Weights of a small masked image model.
Training: adamw at rate 0.00077, 7900 steps.
Data: trained on photos of plants, animals and fungi (iNaturalist), 38.9 epochs.
Rows from block 9 of a small masked image model, named by matrix and row number. Rows with one number belong to one neuron. Each number is 50 + 15 x the weight over its row's rms, rounded and kept within 0 to 99. All counts start at 0.
After each neuron's rows are labels from the 100 images, of 14976, where the neuron reaches its highest value: "strongest on" is what is common among them. Only what is clearly more common there than usual is listed. The data: photos of plants, animals and fungi (iNaturalist). In brackets: how many of the 100.
# fc1: MLP up (model.blocks.9.mlp.fc1.weight, 640x320), inputs 0-159
# fc2: MLP down (model.blocks.9.mlp.fc2.weight, 320x640, transposed), outputs 0-159

fc1.250:40 33 47 22 48 47 47 51 64 46 34 51 24 53 54 72 39 63 66 64 45 56 71 39 82 23 47 44 50 52 99 30 29 42 19 31 71 78 57 73 44 62 51 72 46 51 71 47 52 53 46 77 54 28 81 27 53 49 34 76 49 37 36 34 54 47 46 47 57 78 60 37 56 73 66 34 37 65 53 36 56 41 39 23 68 19 30 58 66 40 61 51 63 43 38 58 67 56 44 45 53 51 66 57 34 38 26 39 40 63 44 47 42 40 43 59 44 75 50 18 60 42 43 34 56 51 41 67 36 19 53 32 70 59 44 40 49 33 75 58 42 45 35 50 49 31 63 35 63 29 38 23 17 52 88 46 34 54 44 46
fc2.250:33 46 39 63 38 56 87 48 35 42 62 54 94 62 38 28 51 45 42 33 66 29 37 54 43 57 47 35 38 53 51 50 66 54 72 42 63 88 35 41 48 77 45 55 31 37 28 43 55 67 57 35 49 67 31 75 27 45 29 47 41 87 48 14 44 35 60 38 59 67 55 60 67 50 51 42 44 46 70 40 64 52 38 73 34 47 60 37 33 50 31 51 35 59 39 53 58 43 47 55 61 60 58 34 65 63 29 40 60 90 49 39 78 55 33 46 61 37 72 60 47 50 63 64 55 18 55 35 56 53 48 61 41 23 52 27 33 44 36 58 65 53 43 24 57 49 20 51 47 50 56 70 56 67 50 51 78 64 70 64
strongest on: order Lepidoptera (31)

fc1.618:37 43 32 42 64 39 47 26 81 29 41 51 56 62 53 70 49 61 77 50 47 26 36 42 64 39 63 52 49 23 55 61 54 32 66 41 63 67 56 41 22 81 59 31 33 53 52 52 48 58 48 47 59 61 30 35 19 52 28 74 65 42 52 69 58 32 39 40 62 38 40 42 57 58 49 22 63 69 54 34 54 50 44 39 64 41 15 43 63 55 30 48 48 29 63 53 57 57 42 57 52 55 70 75 53 58 31 17 47 05 29 18 65 28 49 47 48 65 39 42 42 41 42 55 26 44 58 46 43 35 38 51 45 54 61 61 61 39 56 53 38 38 57 84 65 70 30 49 55 55 66 67 40 45 50 57 42 50 39 45
fc2.618:64 65 53 56 71 58 62 45 46 77 62 65 52 37 48 27 88 45 57 39 47 50 13 51 28 43 55 47 56 55 45 58 59 73 55 30 49 77 38 47 34 73 48 50 54 39 51 60 46 50 46 40 64 66 56 59 92 53 47 42 49 52 41 35 70 54 49 28 47 36 49 53 21 37 41 70 66 45 50 38 54 28 41 35 41 54 47 18 43 61 52 60 59 37 52 43 40 58 52 77 52 34 50 22 32 39 57 17 50 55 63 62 44 86 31 39 46 42 51 48 58 55 55 51 61 51 56 39 49 78 54 49 51 49 40 68 48 59 33 58 42 47 28 59 64 54 85 55 44 42 24 49 50 64 61 55 45 45 46 65
strongest on: order Lepidoptera (31)

fc1.317:38 40 46 53 67 59 30 37 41 54 24 57 53 69 46 88 64 67 41 55 44 32 41 53 65 18 41 48 41 45 29 39 32 66 90 87 41 68 56 53 55 52 65 43 41 40 55 45 83 45 73 55 50 56 56 39 65 62 28 40 54 28 37 58 52 44 24 55 63 48 66 60 25 44 64 59 45 45 52 32 49 57 18 32 35 78 32 34 55 43 43 84 67 38 54 51 70 52 66 65 29 82 70 52 55 65 66 41 60 49 73 64 42 36 47 42 64 08 58 50 40 29 53 49 51 54 34 54 27 43 62 44 62 40 54 49 59 72 36 54 33 58 57 61 47 56 59 46 65 69 54 31 53 45 58 56 49 32 67 42
fc2.317:23 50 45 40 25 53 73 65 17 56 66 34 43 41 50 45 64 24 24 45 47 54 20 50 58 39 66 49 66 46 91 40 53 65 38 56 72 43 59 64 40 33 36 62 53 47 35 60 45 49 05 43 48 37 55 72 37 72 52 86 45 71 40 37 50 43 77 46 42 63 58 57 59 41 34 19 53 55 68 49 34 37 34 61 37 49 59 62 33 59 47 39 46 27 51 46 60 64 40 40 51 47 55 31 59 44 55 59 57 60 13 63 65 82 48 60 59 43 71 48 48 71 45 54 46 48 52 46 63 58 39 37 39 48 19 51 41 51 31 59 51 52 51 34 32 58 51 40 72 38 63 30 46 78 28 58 61 86 67 66
strongest on: order Lepidoptera (37)

fc1.542:46 69 56 49 40 52 22 70 69 80 62 50 45 89 42 31 39 41 58 21 51 53 17 69 66 22 59 68 82 49 38 35 70 44 51 59 73 42 53 65 34 36 43 50 46 64 56 70 52 57 42 39 98 55 53 36 62 47 54 29 59 65 79 39 74 63 49 40 52 60 51 63 30 39 19 46 88 57 39 50 39 41 43 66 50 76 41 28 56 35 54 73 53 42 29 47 37 56 62 49 59 46 54 53 44 55 26 47 84 42 45 49 49 47 53 39 29 64 34 80 49 48 50 48 50 70 58 57 53 75 63 70 35 42 58 61 41 46 27 56 24 19 47 62 58 44 54 65 54 42 30 52 58 47 48 78 51 56 47 54
fc2.542:46 39 45 36 48 48 65 50 37 29 36 42 28 18 54 69 38 39 35 89 50 59 97 34 58 65 47 34 39 22 64 55 40 71 66 50 23 39 44 41 50 42 54 51 63 54 51 33 29 44 28 55 24 44 51 48 42 66 53 68 55 38 33 78 35 41 64 55 57 35 77 44 81 68 68 38 25 61 46 58 54 68 78 13 36 19 56 67 34 42 34 45 39 73 87 55 54 70 28 30 55 46 40 54 55 41 70 69 32 39 57 28 51 58 59 62 82 35 38 39 47 39 53 41 28 64 56 85 48 25 51 51 67 72 55 42 36 56 58 57 73 72 54 36 17 28 58 15 65 57 50 40 44 28 57 33 35 63 61 31
strongest on: class Aves (86)

fc1.620:38 49 60 33 70 57 54 28 56 37 49 51 46 34 56 28 57 49 60 52 54 44 61 34 77 43 36 90 36 52 76 29 53 32 49 19 44 74 63 45 52 60 54 48 27 50 44 33 70 38 49 63 50 65 50 43 40 57 32 74 30 36 66 44 37 40 56 50 34 70 70 52 61 79 48 42 55 59 38 38 30 87 86 39 41 33 56 45 59 50 69 24 70 51 56 45 32 43 57 52 59 75 38 69 46 67 68 58 44 44 52 38 58 31 40 73 38 54 27 44 47 54 41 33 48 51 71 43 67 50 78 43 78 70 36 42 47 21 61 57 39 42 48 33 25 58 50 72 49 36 48 48 35 63 37 52 43 49 59 13
fc2.620:72 32 53 46 57 50 36 41 40 66 36 56 55 58 42 38 55 51 48 25 55 57 50 61 36 52 62 51 40 62 05 45 40 75 52 48 48 29 52 77 40 24 31 62 64 58 52 43 50 38 38 48 54 43 72 55 50 52 29 40 39 63 63 23 55 39 35 49 63 57 33 49 50 35 51 68 66 65 33 51 55 43 29 58 57 48 43 41 51 85 37 73 52 49 27 34 46 61 54 75 50 36 54 62 33 13 29 53 53 48 53 45 41 59 39 41 37 47 44 67 42 50 61 48 44 55 36 42 38 72 62 52 47 48 33 62 61 59 59 34 48 48 47 44 81 47 89 66 31 52 60 91 64 46 70 26 33 59 54 68
strongest on: class Insecta (62); phylum Arthropoda (62)

fc1.129:33 34 56 23 62 43 25 28 40 51 62 26 27 63 47 56 49 36 66 39 47 86 56 52 61 40 67 59 44 39 40 54 38 48 38 45 56 47 32 58 19 41 43 54 65 54 51 65 42 67 72 33 71 49 58 50 62 59 30 55 68 47 86 66 72 71 27 53 43 61 45 70 44 42 87 61 65 47 46 54 42 35 47 52 44 52 41 25 52 46 66 92 50 63 52 53 41 56 70 20 66 26 41 70 55 36 62 58 50 29 93 59 57 57 53 82 37 55 55 73 29 45 65 56 34 43 57 66 47 60 35 63 22 36 70 78 55 65 43 36 39 52 50 55 57 23 54 36 43 43 40 64 71 62 45 72 66 38 46 17
fc2.129:65 58 51 67 47 21 32 37 54 39 46 70 74 68 71 44 71 46 61 79 18 68 39 81 64 50 40 64 59 44 48 40 60 44 46 39 45 67 57 46 67 52 60 60 35 49 38 63 60 39 35 45 65 51 12 33 55 74 65 47 56 41 59 21 63 66 54 49 35 47 53 47 65 60 20 17 40 43 63 48 64 60 73 53 70 41 46 36 50 27 28 32 67 23 58 55 51 38 40 70 52 66 49 38 34 49 72 43 29 64 49 40 36 74 49 42 46 56 31 66 49 34 32 19 62 51 63 61 43 26 34 41 58 57 71 77 47 36 69 60 46 43 26 47 29 65 17 60 55 32 34 42 31 43 44 61 51 52 12 56
strongest on: class Aves (87)

fc1.82:77 27 41 35 73 29 45 46 60 47 42 54 36 43 47 72 65 62 62 60 45 71 50 64 57 34 51 29 64 61 23 70 57 49 61 64 50 52 38 42 26 75 67 39 46 62 73 55 46 68 02 73 45 72 63 39 53 67 49 48 69 50 37 78 46 89 16 43 57 75 54 49 54 41 34 47 48 41 57 51 48 37 43 30 56 59 29 69 45 56 39 67 46 46 53 48 38 56 40 76 40 52 45 57 70 33 48 44 49 00 52 06 60 48 36 47 32 72 58 47 77 42 57 56 41 56 60 46 41 60 56 63 41 78 40 66 41 76 55 36 35 65 44 55 53 40 65 35 49 75 31 59 59 43 67 57 38 61 59 68
fc2.82:69 51 64 54 82 56 53 45 23 37 56 47 40 32 33 28 27 22 39 34 47 35 43 42 59 44 65 55 47 61 13 38 56 78 65 40 61 66 70 38 78 56 30 54 36 48 33 56 64 18 59 28 40 51 51 54 89 84 42 55 53 45 44 08 46 25 51 48 58 52 56 60 33 46 32 42 42 46 62 44 36 83 53 27 31 39 62 41 34 57 23 24 41 50 69 42 40 50 39 68 52 65 50 48 33 50 70 49 44 47 58 52 40 44 58 47 58 36 53 54 51 74 57 47 35 57 54 50 37 64 62 45 61 52 35 53 69 48 54 69 59 70 45 37 22 53 89 57 56 41 56 50 28 31 62 30 66 53 47 56
strongest on: class Insecta (59)

fc1.53:53 60 54 36 54 37 38 42 69 26 59 54 41 35 53 43 49 48 52 26 52 68 40 38 70 56 50 49 70 52 37 63 32 72 56 41 59 50 30 67 29 49 19 61 56 68 36 47 60 54 39 64 59 54 48 42 32 37 43 57 50 47 86 43 60 43 55 32 57 51 45 35 50 40 47 60 70 46 22 35 58 34 40 66 51 60 30 40 56 73 27 79 53 56 35 52 37 50 37 53 70 33 39 44 49 46 61 53 44 16 61 33 50 74 12 43 24 45 59 51 22 57 51 45 45 58 58 74 44 62 41 56 21 49 42 73 45 64 20 40 55 65 65 80 51 36 57 67 39 39 64 44 56 64 79 47 80 36 54 68
fc2.53:65 70 36 63 57 67 56 72 56 61 44 66 48 21 50 89 37 60 52 67 63 54 51 55 63 65 45 31 43 38 40 62 40 49 74 57 19 37 51 44 53 44 54 47 38 54 64 26 48 31 43 58 40 43 41 64 45 54 42 48 32 50 38 79 39 54 59 43 52 61 16 58 26 61 38 39 36 54 47 70 25 51 67 17 57 45 38 64 52 23 39 42 31 68 53 58 48 48 57 34 53 48 61 57 52 47 49 62 26 37 47 02 33 53 62 43 70 65 25 44 74 71 39 45 44 67 52 91 24 31 88 58 64 44 48 36 70 48 39 50 55 42 20 40 78 49 51 42 73 55 44 72 51 13 50 13 48 59 53 53
strongest on: class Aves (87)

fc1.398:50 49 47 49 30 36 59 36 36 70 61 49 55 71 47 44 33 55 48 35 40 40 65 45 55 48 51 44 57 76 63 58 47 45 51 44 29 61 75 41 49 48 41 69 39 65 70 30 57 36 38 84 41 48 33 43 61 40 48 72 27 56 62 50 31 40 30 52 62 78 36 38 87 57 43 70 50 51 66 02 56 70 36 47 37 39 53 58 45 67 65 46 66 51 45 51 89 44 44 53 44 43 66 60 72 35 46 50 41 68 33 49 43 28 37 69 40 89 55 00 30 48 54 50 42 45 44 76 59 35 68 28 65 47 31 48 49 32 62 51 55 67 60 58 80 56 47 58 67 31 52 56 61 70 52 55 64 37 58 24
fc2.398:61 32 42 54 65 55 63 37 29 53 51 55 50 56 53 46 44 39 43 19 44 59 65 30 35 43 41 37 34 74 52 63 51 61 66 54 49 89 44 38 58 76 50 64 48 43 44 41 50 31 39 56 47 49 34 85 61 37 13 45 37 60 62 50 44 29 39 43 55 65 43 99 72 47 51 61 45 49 80 44 09 53 61 52 53 52 66 36 22 68 41 52 45 58 43 56 53 51 54 56 47 45 54 48 60 48 30 43 62 54 44 29 75 25 49 32 58 63 76 49 45 63 57 87 29 38 54 46 36 36 80 56 60 12 18 14 60 37 56 56 69 61 48 39 63 51 55 56 50 40 83 73 48 48 52 41 58 75 51 59
strongest on: class Insecta (67); phylum Arthropoda (67); order Lepidoptera (31)

fc1.374:73 57 51 58 64 65 46 52 42 77 41 40 38 43 62 39 66 64 57 43 71 52 53 66 37 51 41 39 25 48 44 17 57 38 46 57 41 50 34 54 46 60 51 52 62 50 48 64 50 33 47 49 40 57 43 53 78 34 17 31 17 39 47 62 62 40 30 11 41 42 85 72 39 52 50 57 54 31 44 47 38 78 44 71 52 71 43 49 68 58 61 55 50 36 58 54 58 52 93 81 44 69 63 88 21 67 83 47 44 38 38 46 47 20 60 56 46 62 45 58 55 25 37 65 46 41 44 46 16 51 63 67 55 31 67 34 43 74 46 38 38 50 38 72 40 59 53 71 11 71 47 52 62 58 22 40 45 43 47 51
fc2.374:34 08 46 47 26 40 74 57 30 60 42 56 76 61 48 53 45 24 25 52 57 56 39 66 48 52 44 47 51 45 80 44 48 37 44 41 47 60 41 49 70 51 54 65 59 42 34 59 41 54 09 69 38 32 62 77 42 74 53 59 59 68 32 30 28 21 81 51 34 40 55 69 56 41 40 35 39 61 65 59 31 38 58 54 45 35 60 48 27 41 43 57 45 31 53 27 55 64 32 38 57 55 53 14 50 47 45 59 60 72 49 51 70 65 46 39 71 50 83 57 52 58 53 65 52 32 35 49 45 60 44 52 30 50 40 31 28 55 35 53 57 59 55 21 41 47 35 44 74 28 64 20 51 56 48 40 42 79 67 65
strongest on: order Lepidoptera (34)