Rows from block 2, named by matrix and row number. Each number is 128 + 32 x the weight over its row's rms, rounded and kept within 0 to 255. All counts start at 0. Numbers have three digits each. After the name is the row's rms in percent of the matrix's.
# fc2: MLP down (model.blocks.2.mlp.fc2.weight, 80x160), inputs 80-159
fc2.0 103:140138154152146255130130157136151139026117135147131130022168136161144136144125056142116140114124119133139147117104136186146145145125131159128177147156128117113073119146137147103130132134138134144125153131135148139152121139151132133129172135
fc2.1 073:105124118119117009138123152125069160124059166128124120126136106182144127139180068134098191123120121145150155117097138245130109132119147163142192210147060135123102124086127145115149168096151142150116168191138169142120121139109131129128113134
fc2.2 092:112101098100126000049120106119089109154111110126124130206095128075115111136167133116178117150159132127119113120120104154115113101127111117134078130107098153141140147137113114155120114115118125111130130122113072115107109128112121122128074115
fc2.3 092:103125093110126102154120088116094108127123113102133126056173106062128103110144136104242101124120123108105113130127104184095093093118094076126030102056124134099137119132110101074110105119113121101113133112113046114099098119104110126111083113
fc2.4 083:125127129122125255133119140124126116091141108107129129098204094141135129121120140097158146132123107130137149095140134159131144130095113169121156101213096151089102128165120141111105133141143113153104125168132141132148094125110122108116144115
fc2.5 109:137145129130103217152122147107185094172162114107109101186145112183105124107141138119112130072069109103089118107159137019116158179120142163062105134134225079119104129093120141190105105152115100120111130131104194096132133103124111167104194123
fc2.6 084:147125154148156255202146123141128158130147137148150143043211147123130147136112145147130137133161136125152169149116136214147132113117137149125152130196086152172137154181146159114120138161125135132139135142141139132152131142154144113147129129
fc2.7 102:128101105106120000049108131122127110143072118138106091106000120107120108093098110143118085111113099101079141128118098086094120088112111081096112082058183103120141144097103137123114083134104130095129115077100102091096109106109100133102115110
fc2.8 073:115121098114159255110122112135148144148116127148160110100255109107110116114095160155101120121106134106100094142135119043126128126122119120122067074170086119103167105135126082136112129109109128119135071112118114119092140115151129127114127118
fc2.9 088:112115095111114087185092111108137091130142075089108105149071100131106105096126152102167096110098117113099104124154102119094080110119090102132134171062150104080127126127097111100126095118113110107087119109101144105116114112088098130092081108
fc2.10 100:103117089098136029042108120109072109070068118092106118082009095116107105089160128103128098137117113122099116065100108127092097103104091121131148066088073132092100108151108105105102107120102107104103098106110115105100104110099103123106117103
fc2.11 070:114120102117109225239109111111106119120130110112096112108224098132119116127100121117197115102106096120115085142151114163107097121122104109108089159151191109094084125171113120084123099143122122116116140113108136109124119117110111123106113114
fc2.12 102:147135147135126230127130111135133145108079159156116131130099144179133123110095147143068122116146134126146193111078116167122094108127155159112225111222103145169166111108131104084133109085126132109138117198134199129128161136139122126138119141
fc2.13 076:159125160156140216209141117140151150105142141145144131120125162173130147140136113159065141119130123136147133152138144075153168158142154155126141060158177111162055089152146128167148140142135133149143102132142184145171164143147140139151191141
fc2.14 085:149145161145160219132123146128171158079139157126135123170178106129115145145108084155146177117115132133160168138128159242178134158139137149145148099157204120122074054145159138111123130155147118158118143135146110119140124151131142175133139126
fc2.15 099:128119122128105047064136142122161125213080139112095141089052118101160123114025183111116117127133118123123145114101121255124120103101122114124172149094089152136233146121119131143111130112132125138131163182132089136113111135109124128129102119
fc2.16 128:090131089087124096136098162117104113147114122120124139176180054136116119163132133112155192152109098183139102131144124124148123169116108159211137110184184139025135119125112139122130174149184125210115118129121127121125103113113122121094113115
fc2.17 130:128116129117102000069127114114164105164178118110125127212073129124109118125180119110132100108101119112101114149159116066113164135120120106102086114049167094126114113128118129183115118132109105107119117117112101112128121115117116125120146119
fc2.18 080:145121148134107000125116129114138128085178109116120108225130124141112134126174095125182123107118102122122079152171128168130119136127130118115113144129255107117052131155125164126127113160113113108112140117123116120154138120129123116122134131
fc2.19 085:121140161147203255176126141150146160104179130153189126087226115098138150152119129156162178130135143145164098137151148130166123137123139138137089177132042137119120159134144167097130167186143159156124148141148109136155120132156148120133121131
fc2.20 119:164125135138125194189136144131117132114105137137144153109133146183122139177134084135086150144152144137149180108110125223136141141152137156123182211218093122176070086176137166120142128147138130131139201137132203131145132142136136117148150137
fc2.21 114:102100091101125000067109121106109122131094119115098106123021103085114098095133118122118082124102122111086119110107095116083114090111094105125101108062126108099148125112099106150110113089100121099109118093096086103091101103104099127093111100
fc2.22 101:129074084104100090039118092103130105134117117100103141084118152130102098114063123104097068128116130096086175104125107083095178138117099121115105061159113116160102072222108057238108113102089097098122095114097134109083116120107107117131162102
fc2.23 092:112142133122133096211122082131137109141182130111120124032110115069118121124054172113185102111113103117124122137144119105111116106109108087102065072050184115119110124118114133089105124160119122117113104081117086122151097106117112098108111119
fc2.24 111:136160157144153139185154166150183167165175167171165146203178132113149145155112121163150158121132143147157114167169146109151153151144161135123053135099216128140133138090148159141142149117145151139150173132146105141161151135169147143143168147
fc2.25 111:108114102120137255133109116125092121104103126115124118010149117128111116120088169126160143128096124111107131091100121099124127124120116114119138125139039111083127137187120117127120127164123121137116114134113127122106120122115117122109122109
fc2.26 095:104087085089099105121098133100091119168088110103097101154042111124087085086094160112121075141123136099096131113104085091073106091112093112131140150135078137127151104095090123126099088112079098080104082121090150092086123106093092109106106094
fc2.27 081:118113149130105000055128151125176121090166132130109120237019140169120138142188099138132158092110147156128149127172141140145143145133153117131171162053193111121148175112137117140142136115132139136141119152135138126131144135122147172133133142
fc2.28 093:118118107106120145042107111114131121080131110124106115105086106126114103071172109114083091104075099101073127099147107099100119135094105141096137063090162073078110102092098087144090125101108095118089086131100119110094114089120096096091139106
fc2.29 075:117115113113117255252117107114126115170108105101109137015248105168121127115116157107072146118119105143124132103130125138129154128106110146139173083170188124099139161128116134143114130140142115155099123128119172123131103115104122108114150115
fc2.30 098:115111128115133000093100093128115108153174133147140114182077125136099128152125161139153158149134117137141119133142114055149109126134129088169129124073099131118163119089123109093145134155136139151130097101126131121130141127126132122124085129
fc2.31 097:128115094114114255203121130116096114102120115103125117119255113143116107094130113106166103131117111105102114124134123182104134115128113107110140131175115136119095103124108131126117118129124111124116125126108143116099121118098103112114113120
fc2.32 091:102094118119133255138119100115158116145148109118118112099196122120129104093119141123131087096092111103077124093125112022105127136099119139083084079151160091109155133146113109116096131123107114113122099110104123120097109109133112114107129096
fc2.33 107:115138134135163255255120152144143151115128148127139112072247120139135139149098156145134168115130131144160142123109141144144098123126140160132181155202170130117118146133136143083143158150137150146134132155140152140148120134135138140126112136
fc2.34 090:117140115111088255117113138109122092118145100110104138150211121195102124113213138093100129142094113107109114089148122019122135137114091093117158129120145101097114114107110154148098121166117089129089126111115174117112106096109107052114155107
fc2.35 109:122120118136090084050120154121118094078144102114095123173048149136124127119224080104194116117136079136102127118164130101116127118121140122098140170090255111116054224166114177089136109158142134125120126104110110135136139121112113096095153131
fc2.36 101:139160171163165228150147146170158167046143159146184135096161135100168163149131101161170170109145148149174122138122160195159121141140161147122119171151141142140110161148160170099153148150154170145150174146163106149177149148158158149151144155
fc2.37 103:151131143139137000024144130143148129060164115130159139132062152089130131130198095136164118152147147117137157163147127139137136133143130130130058090086127139163108090187138132152121127145118123113144124115140075132143133138144136132144141130
fc2.38 114:115144114123104117140148112114127116125084141094080142022027124071138123096108158104144098102121128115113127119104125226104109098120114091101137120056167140120159178198127133075108097138114120096125171144122076117109109127103121138118130124
fc2.39 103:133139130132134151255141111136118154172078145153125124116188135158152145139099112146060138122123143147129111117076128095131124119137141123133178205129141106136147164078140107166143129083142152133132202090137167140109136123140146115130136138
fc2.40 088:125099129132126156126131127118101126097106073135126130151068157152134131124169109125069119181192164131138145114085114094128114097133114187167147172170110174190119171116130130124133112120115139111123150115134151139127119148141146099151121118
fc2.41 052:161115117138082195143109118111087109139066128139097116111060158137126120132044131132087117115142139122118157105076115204114118122161148097130232171105077113170144105064126104124153098093132130103139174134119189119100163140113119118141118139
fc2.42 130:128127112114124000095126118123133119145159120110135121115090121045101119125138144120191114130124137113120103162156117121118128123129116118121034092053162129129137099151122114134111106117110110109120118107121045111119124121123123136126131117
fc2.43 083:133126089089122000037140116105081131141079133099122141198029120131110109115162113111112117163135165121141128141126124193115134118141123124141145106077085161130128049108120102152115110086114106106124126133121122108116128126102118152140126117
fc2.44 089:104129094106085236059110164107142111184063126107085119090210101132115112115088145100043118097117123128113127078103121092105135122100112170095152115206187143105159138155112143159097100123130113134112123177113134110095099120099112130108170106
fc2.45 125:131137155143166000075125144147116150106198148132176118185107123102124139161150117143193161137133137155165078208171150082155128151142145116173085150084058137117111122131141133115154167128146155153138109136148080144170152138139138152142108147
fc2.46 091:115089089105156255166106144119145128144136122099143127039217114109116114156127137122128149154100116123109105117126121073127160120108084116157112144151053115083109098145112140143108129178117106136103134093102117101104100126120118119112141078
fc2.47 067:163107156150174040135128149144220134125151110171159137173141158123146143165115111148119168178162102146136158125128144021169186164109137157155071114150102145173122112172143138162129159170138126151146153152141098154140110150182149118150176132
fc2.48 109:156187148158134090099095105151187118137166132140134106125161104074140135146057166141114153148096146121121127120123137103149121127143143083161097146086088110113162000144135114100145103143152133139099153095142099152125144139145134117129139143
fc2.49 095:120105092100078050040130139099114092172127109098104152238155129134106108113176146093083089147108114106083098124163111040107169138118094108132114106147092113112098100134103120202102118117107086121118095101103131116088112104102107096111146109
fc2.50 120:157154155158149200138155107147092148085093139137144143017097146092150154141093127147109144111159169130171145141095146249146093111162154149110203170133134145171138129114160119090147118120139159123153173164158115145156139163143159168167104150
fc2.51 115:156135155157125255179124126144178146124143145153149133159245145172140143157119134146130158124133119129147167124142146193149146158139149152109189145222236124120125120159144164097148138169138146136139150152141166146152147145147138136140168149
fc2.52 075:131122135139151255203127116135155130140153140123147130104252131137143131126081146131122126108111114115119143111133138105139178148110141134102104106167108125127128144176131128122108137161117123127127138112126146126133122119148126131126159119
fc2.53 096:142153158156138000152137119147105136095158147142144142111080145114146144163141094136151135121137134145144120171131138186148119134148141111133141194041198116129101125175146133119161125135140153123139186114141106143160136149145146145143136147
fc2.54 092:117121157131123000092133169126118136161139147146111138194011127138128135124088114136090138133132098130156127147151135001142109126111136158135109096131131125130115102087128161135132153121127124143128093138138137137166124121136125116116110126
fc2.55 104:108132108102112250134123168122098121132063125141110129135165115177126129132148142115078144147137117148140111085102130068125118129127124186142187137255121141111129153087123144125126140114146129152136117130129196124122118119122127117118130131
fc2.56 102:117150141131137070041130186136166136079115134117136123144085097143157126127162057114057154149112089128126111105099132080137114113091119144145148129157108130092097072092119135116120167104156124175123109173143125158134092131128128100115116130
fc2.57 097:133120100115084111185093114099158101201141103093079121144125136174105109121159153094143093121110129124094116142141113110100104144134106101127116152069255105115127082163110113137123090124110091100101144106104173112107115120089106123118122116
fc2.58 100:124118105118119255200102119106123106156083093111101111163171107182120114113131139109002130131114113127098130095091118098122141127115116135136190145156113124112155135106111103123118109108130114131106122136112201117098119119108115120118140116
fc2.59 085:145159131127108040059147109137120135032114132122108127162029138143122121103192062115115112142124154136123168155097125149113111127146156144126156132074123130158101063131133077137134119036135128119135111161132138139106142131118127135136130157
fc2.60 113:122132119124124198151116095135144123255101138136128109117205116139136115122000210139147112084136131120126151120119116194117100124132134106083170103163132136129252150109117106097126112124125137114143115168126151113116143118127112142128098131
fc2.61 110:169166182161136212212125165148133127115157141163128145093134135165141160165054140149136154132148122153163177170134149207168138145140149134135228185135176131141135110135152186086146107192149143144128176106151147142172145150154148133141148143
fc2.62 106:127120101104108084098134161102168084110176090115097146189071144121082112132203128091147118201137151128112103130145121049107175144134109128160105176096120143153112132208110146205107135147121085124112127133097118123101135123103122093128169102
fc2.63 094:108105107112124027063117102117085129000110118122111114162046125126113111097235058117131109108116117136118104095120115114112088118128120127122098081107115113099064173120116091115123133087122115119128080140111110112109132106106108112110089122
fc2.64 088:116135102105090232163107125112122104162172101115092108159189102174097103097128167105129088116080105094082103108152106015094122125109111105092132156131123093097127097097095116128112100091108103104102105106099177109109122095101096116094127117
fc2.65 102:131154141142152254122107179136206132099127144134146098166174096115131133155105112144172168112119131132144148116128146134144116154145143154132139145176190126105121079133142111096153131100152152150123136162142124132135131147135141172133139148
fc2.66 082:130132150127149255186157136147120161157153134151162145081248143125129139133121148154154118143171156125166126189148131122127123115136129156121094132220127159181143145136139161119123125159118140121149138098140142125162132132156143135146133128
fc2.67 098:128128124122103255152113182119181129156131132154116109119123141156086124134081149141111112127146157127122171127110122047109121109150148181107178186216214126161142121122134158112146075104104140090134154102115188099115155137130133157131170131
fc2.68 097:141107136133139000047130109132125139145156125138149133178037144091133126129157096139095122151132130119128111155137123138137157127125122084158095118048089122143127095130125114185132146124124126130127118123131084142123136133136132109142114124
fc2.69 108:112133122127179056086141121158084161113109142164182145055188133075148133143147116149163152177171156150163107146105131151144100114140125121183088147148000172135145109105139119116151170120152159154153115150153079160124128145144150100144083139
fc2.70 162:146165163172131056079107151144130127131174146138128100120095103082145155157108164141145170049064108144128109115167171188156169196132168100087139161071052063068159150110154150147150158175164140169129140133136086131148165129139130164107143149
fc2.71 114:132144135140148255184147146133130150132075145154139142097143138223157147157098114144056154144150127151145134104109144122150141135134141150146197134215106143144123175096146140126145156130154154159144150125145228147124130140155149132139141144
fc2.72 075:136128138149116104198146119149113136090105171133141165085078146145155144117165146134168107117110130132132190118137127187127077110139121102144199169076159074107136169109143123094152167111138138134146139105146125150136148144148145124147100147
fc2.73 121:128115138137150000120148105147132136170174143140161147150166143079140138149142150145167131135133122129132099152155135099144148137130131088135027083032091128121138162167138135136133156149128140140146109095139046146140132133153142117135123133
fc2.74 089:121138127131130000116137104133100130146068135143107138124000138091155137124100145132088122121147141138137128112090133183122114110137138098120170156048125137138183203101135111126138113095138152119142140124135101130121133131118133148132107143
fc2.75 113:164136163158146000058157141150142151151140150156152149167027162116157158152128125156107137157155148143154147172147152145167151161146148140146123129115138136185137133157156146175150151144133147138151149111160117159157151152167159149172142149
fc2.76 083:131155149134152094167160148154091168137155143132151133097123140141133150095146118140152122132133133117135091176167163130138143121132136112110070055127082135157101133117140163134121140163122126125145095096149135140156122127133136161142126145
fc2.77 157:138147142141106255247146136116124108159138124103113144157216138205134143151141131097088153135138121135147141122113152051151152151146148170143157085201123147143131133084144116129140138103141120145133091149143212149146147140122143131146140151
fc2.78 098:143139164159154253203128107148140146092167108146160109085202154108132142121114105153152125120140165113119104204133143153129132128146139113144088135113116125157105146118144128117149115146117148093129142128142116138162143148145143131152131138
fc2.79 090:155144152148076247225146113120117099164151131112103159211158181161134142143119129094137131131154146134154178118121149198142126146165147124136193101108134146165145107090143104126150124077145111124130155171146153148147155147102137130163113150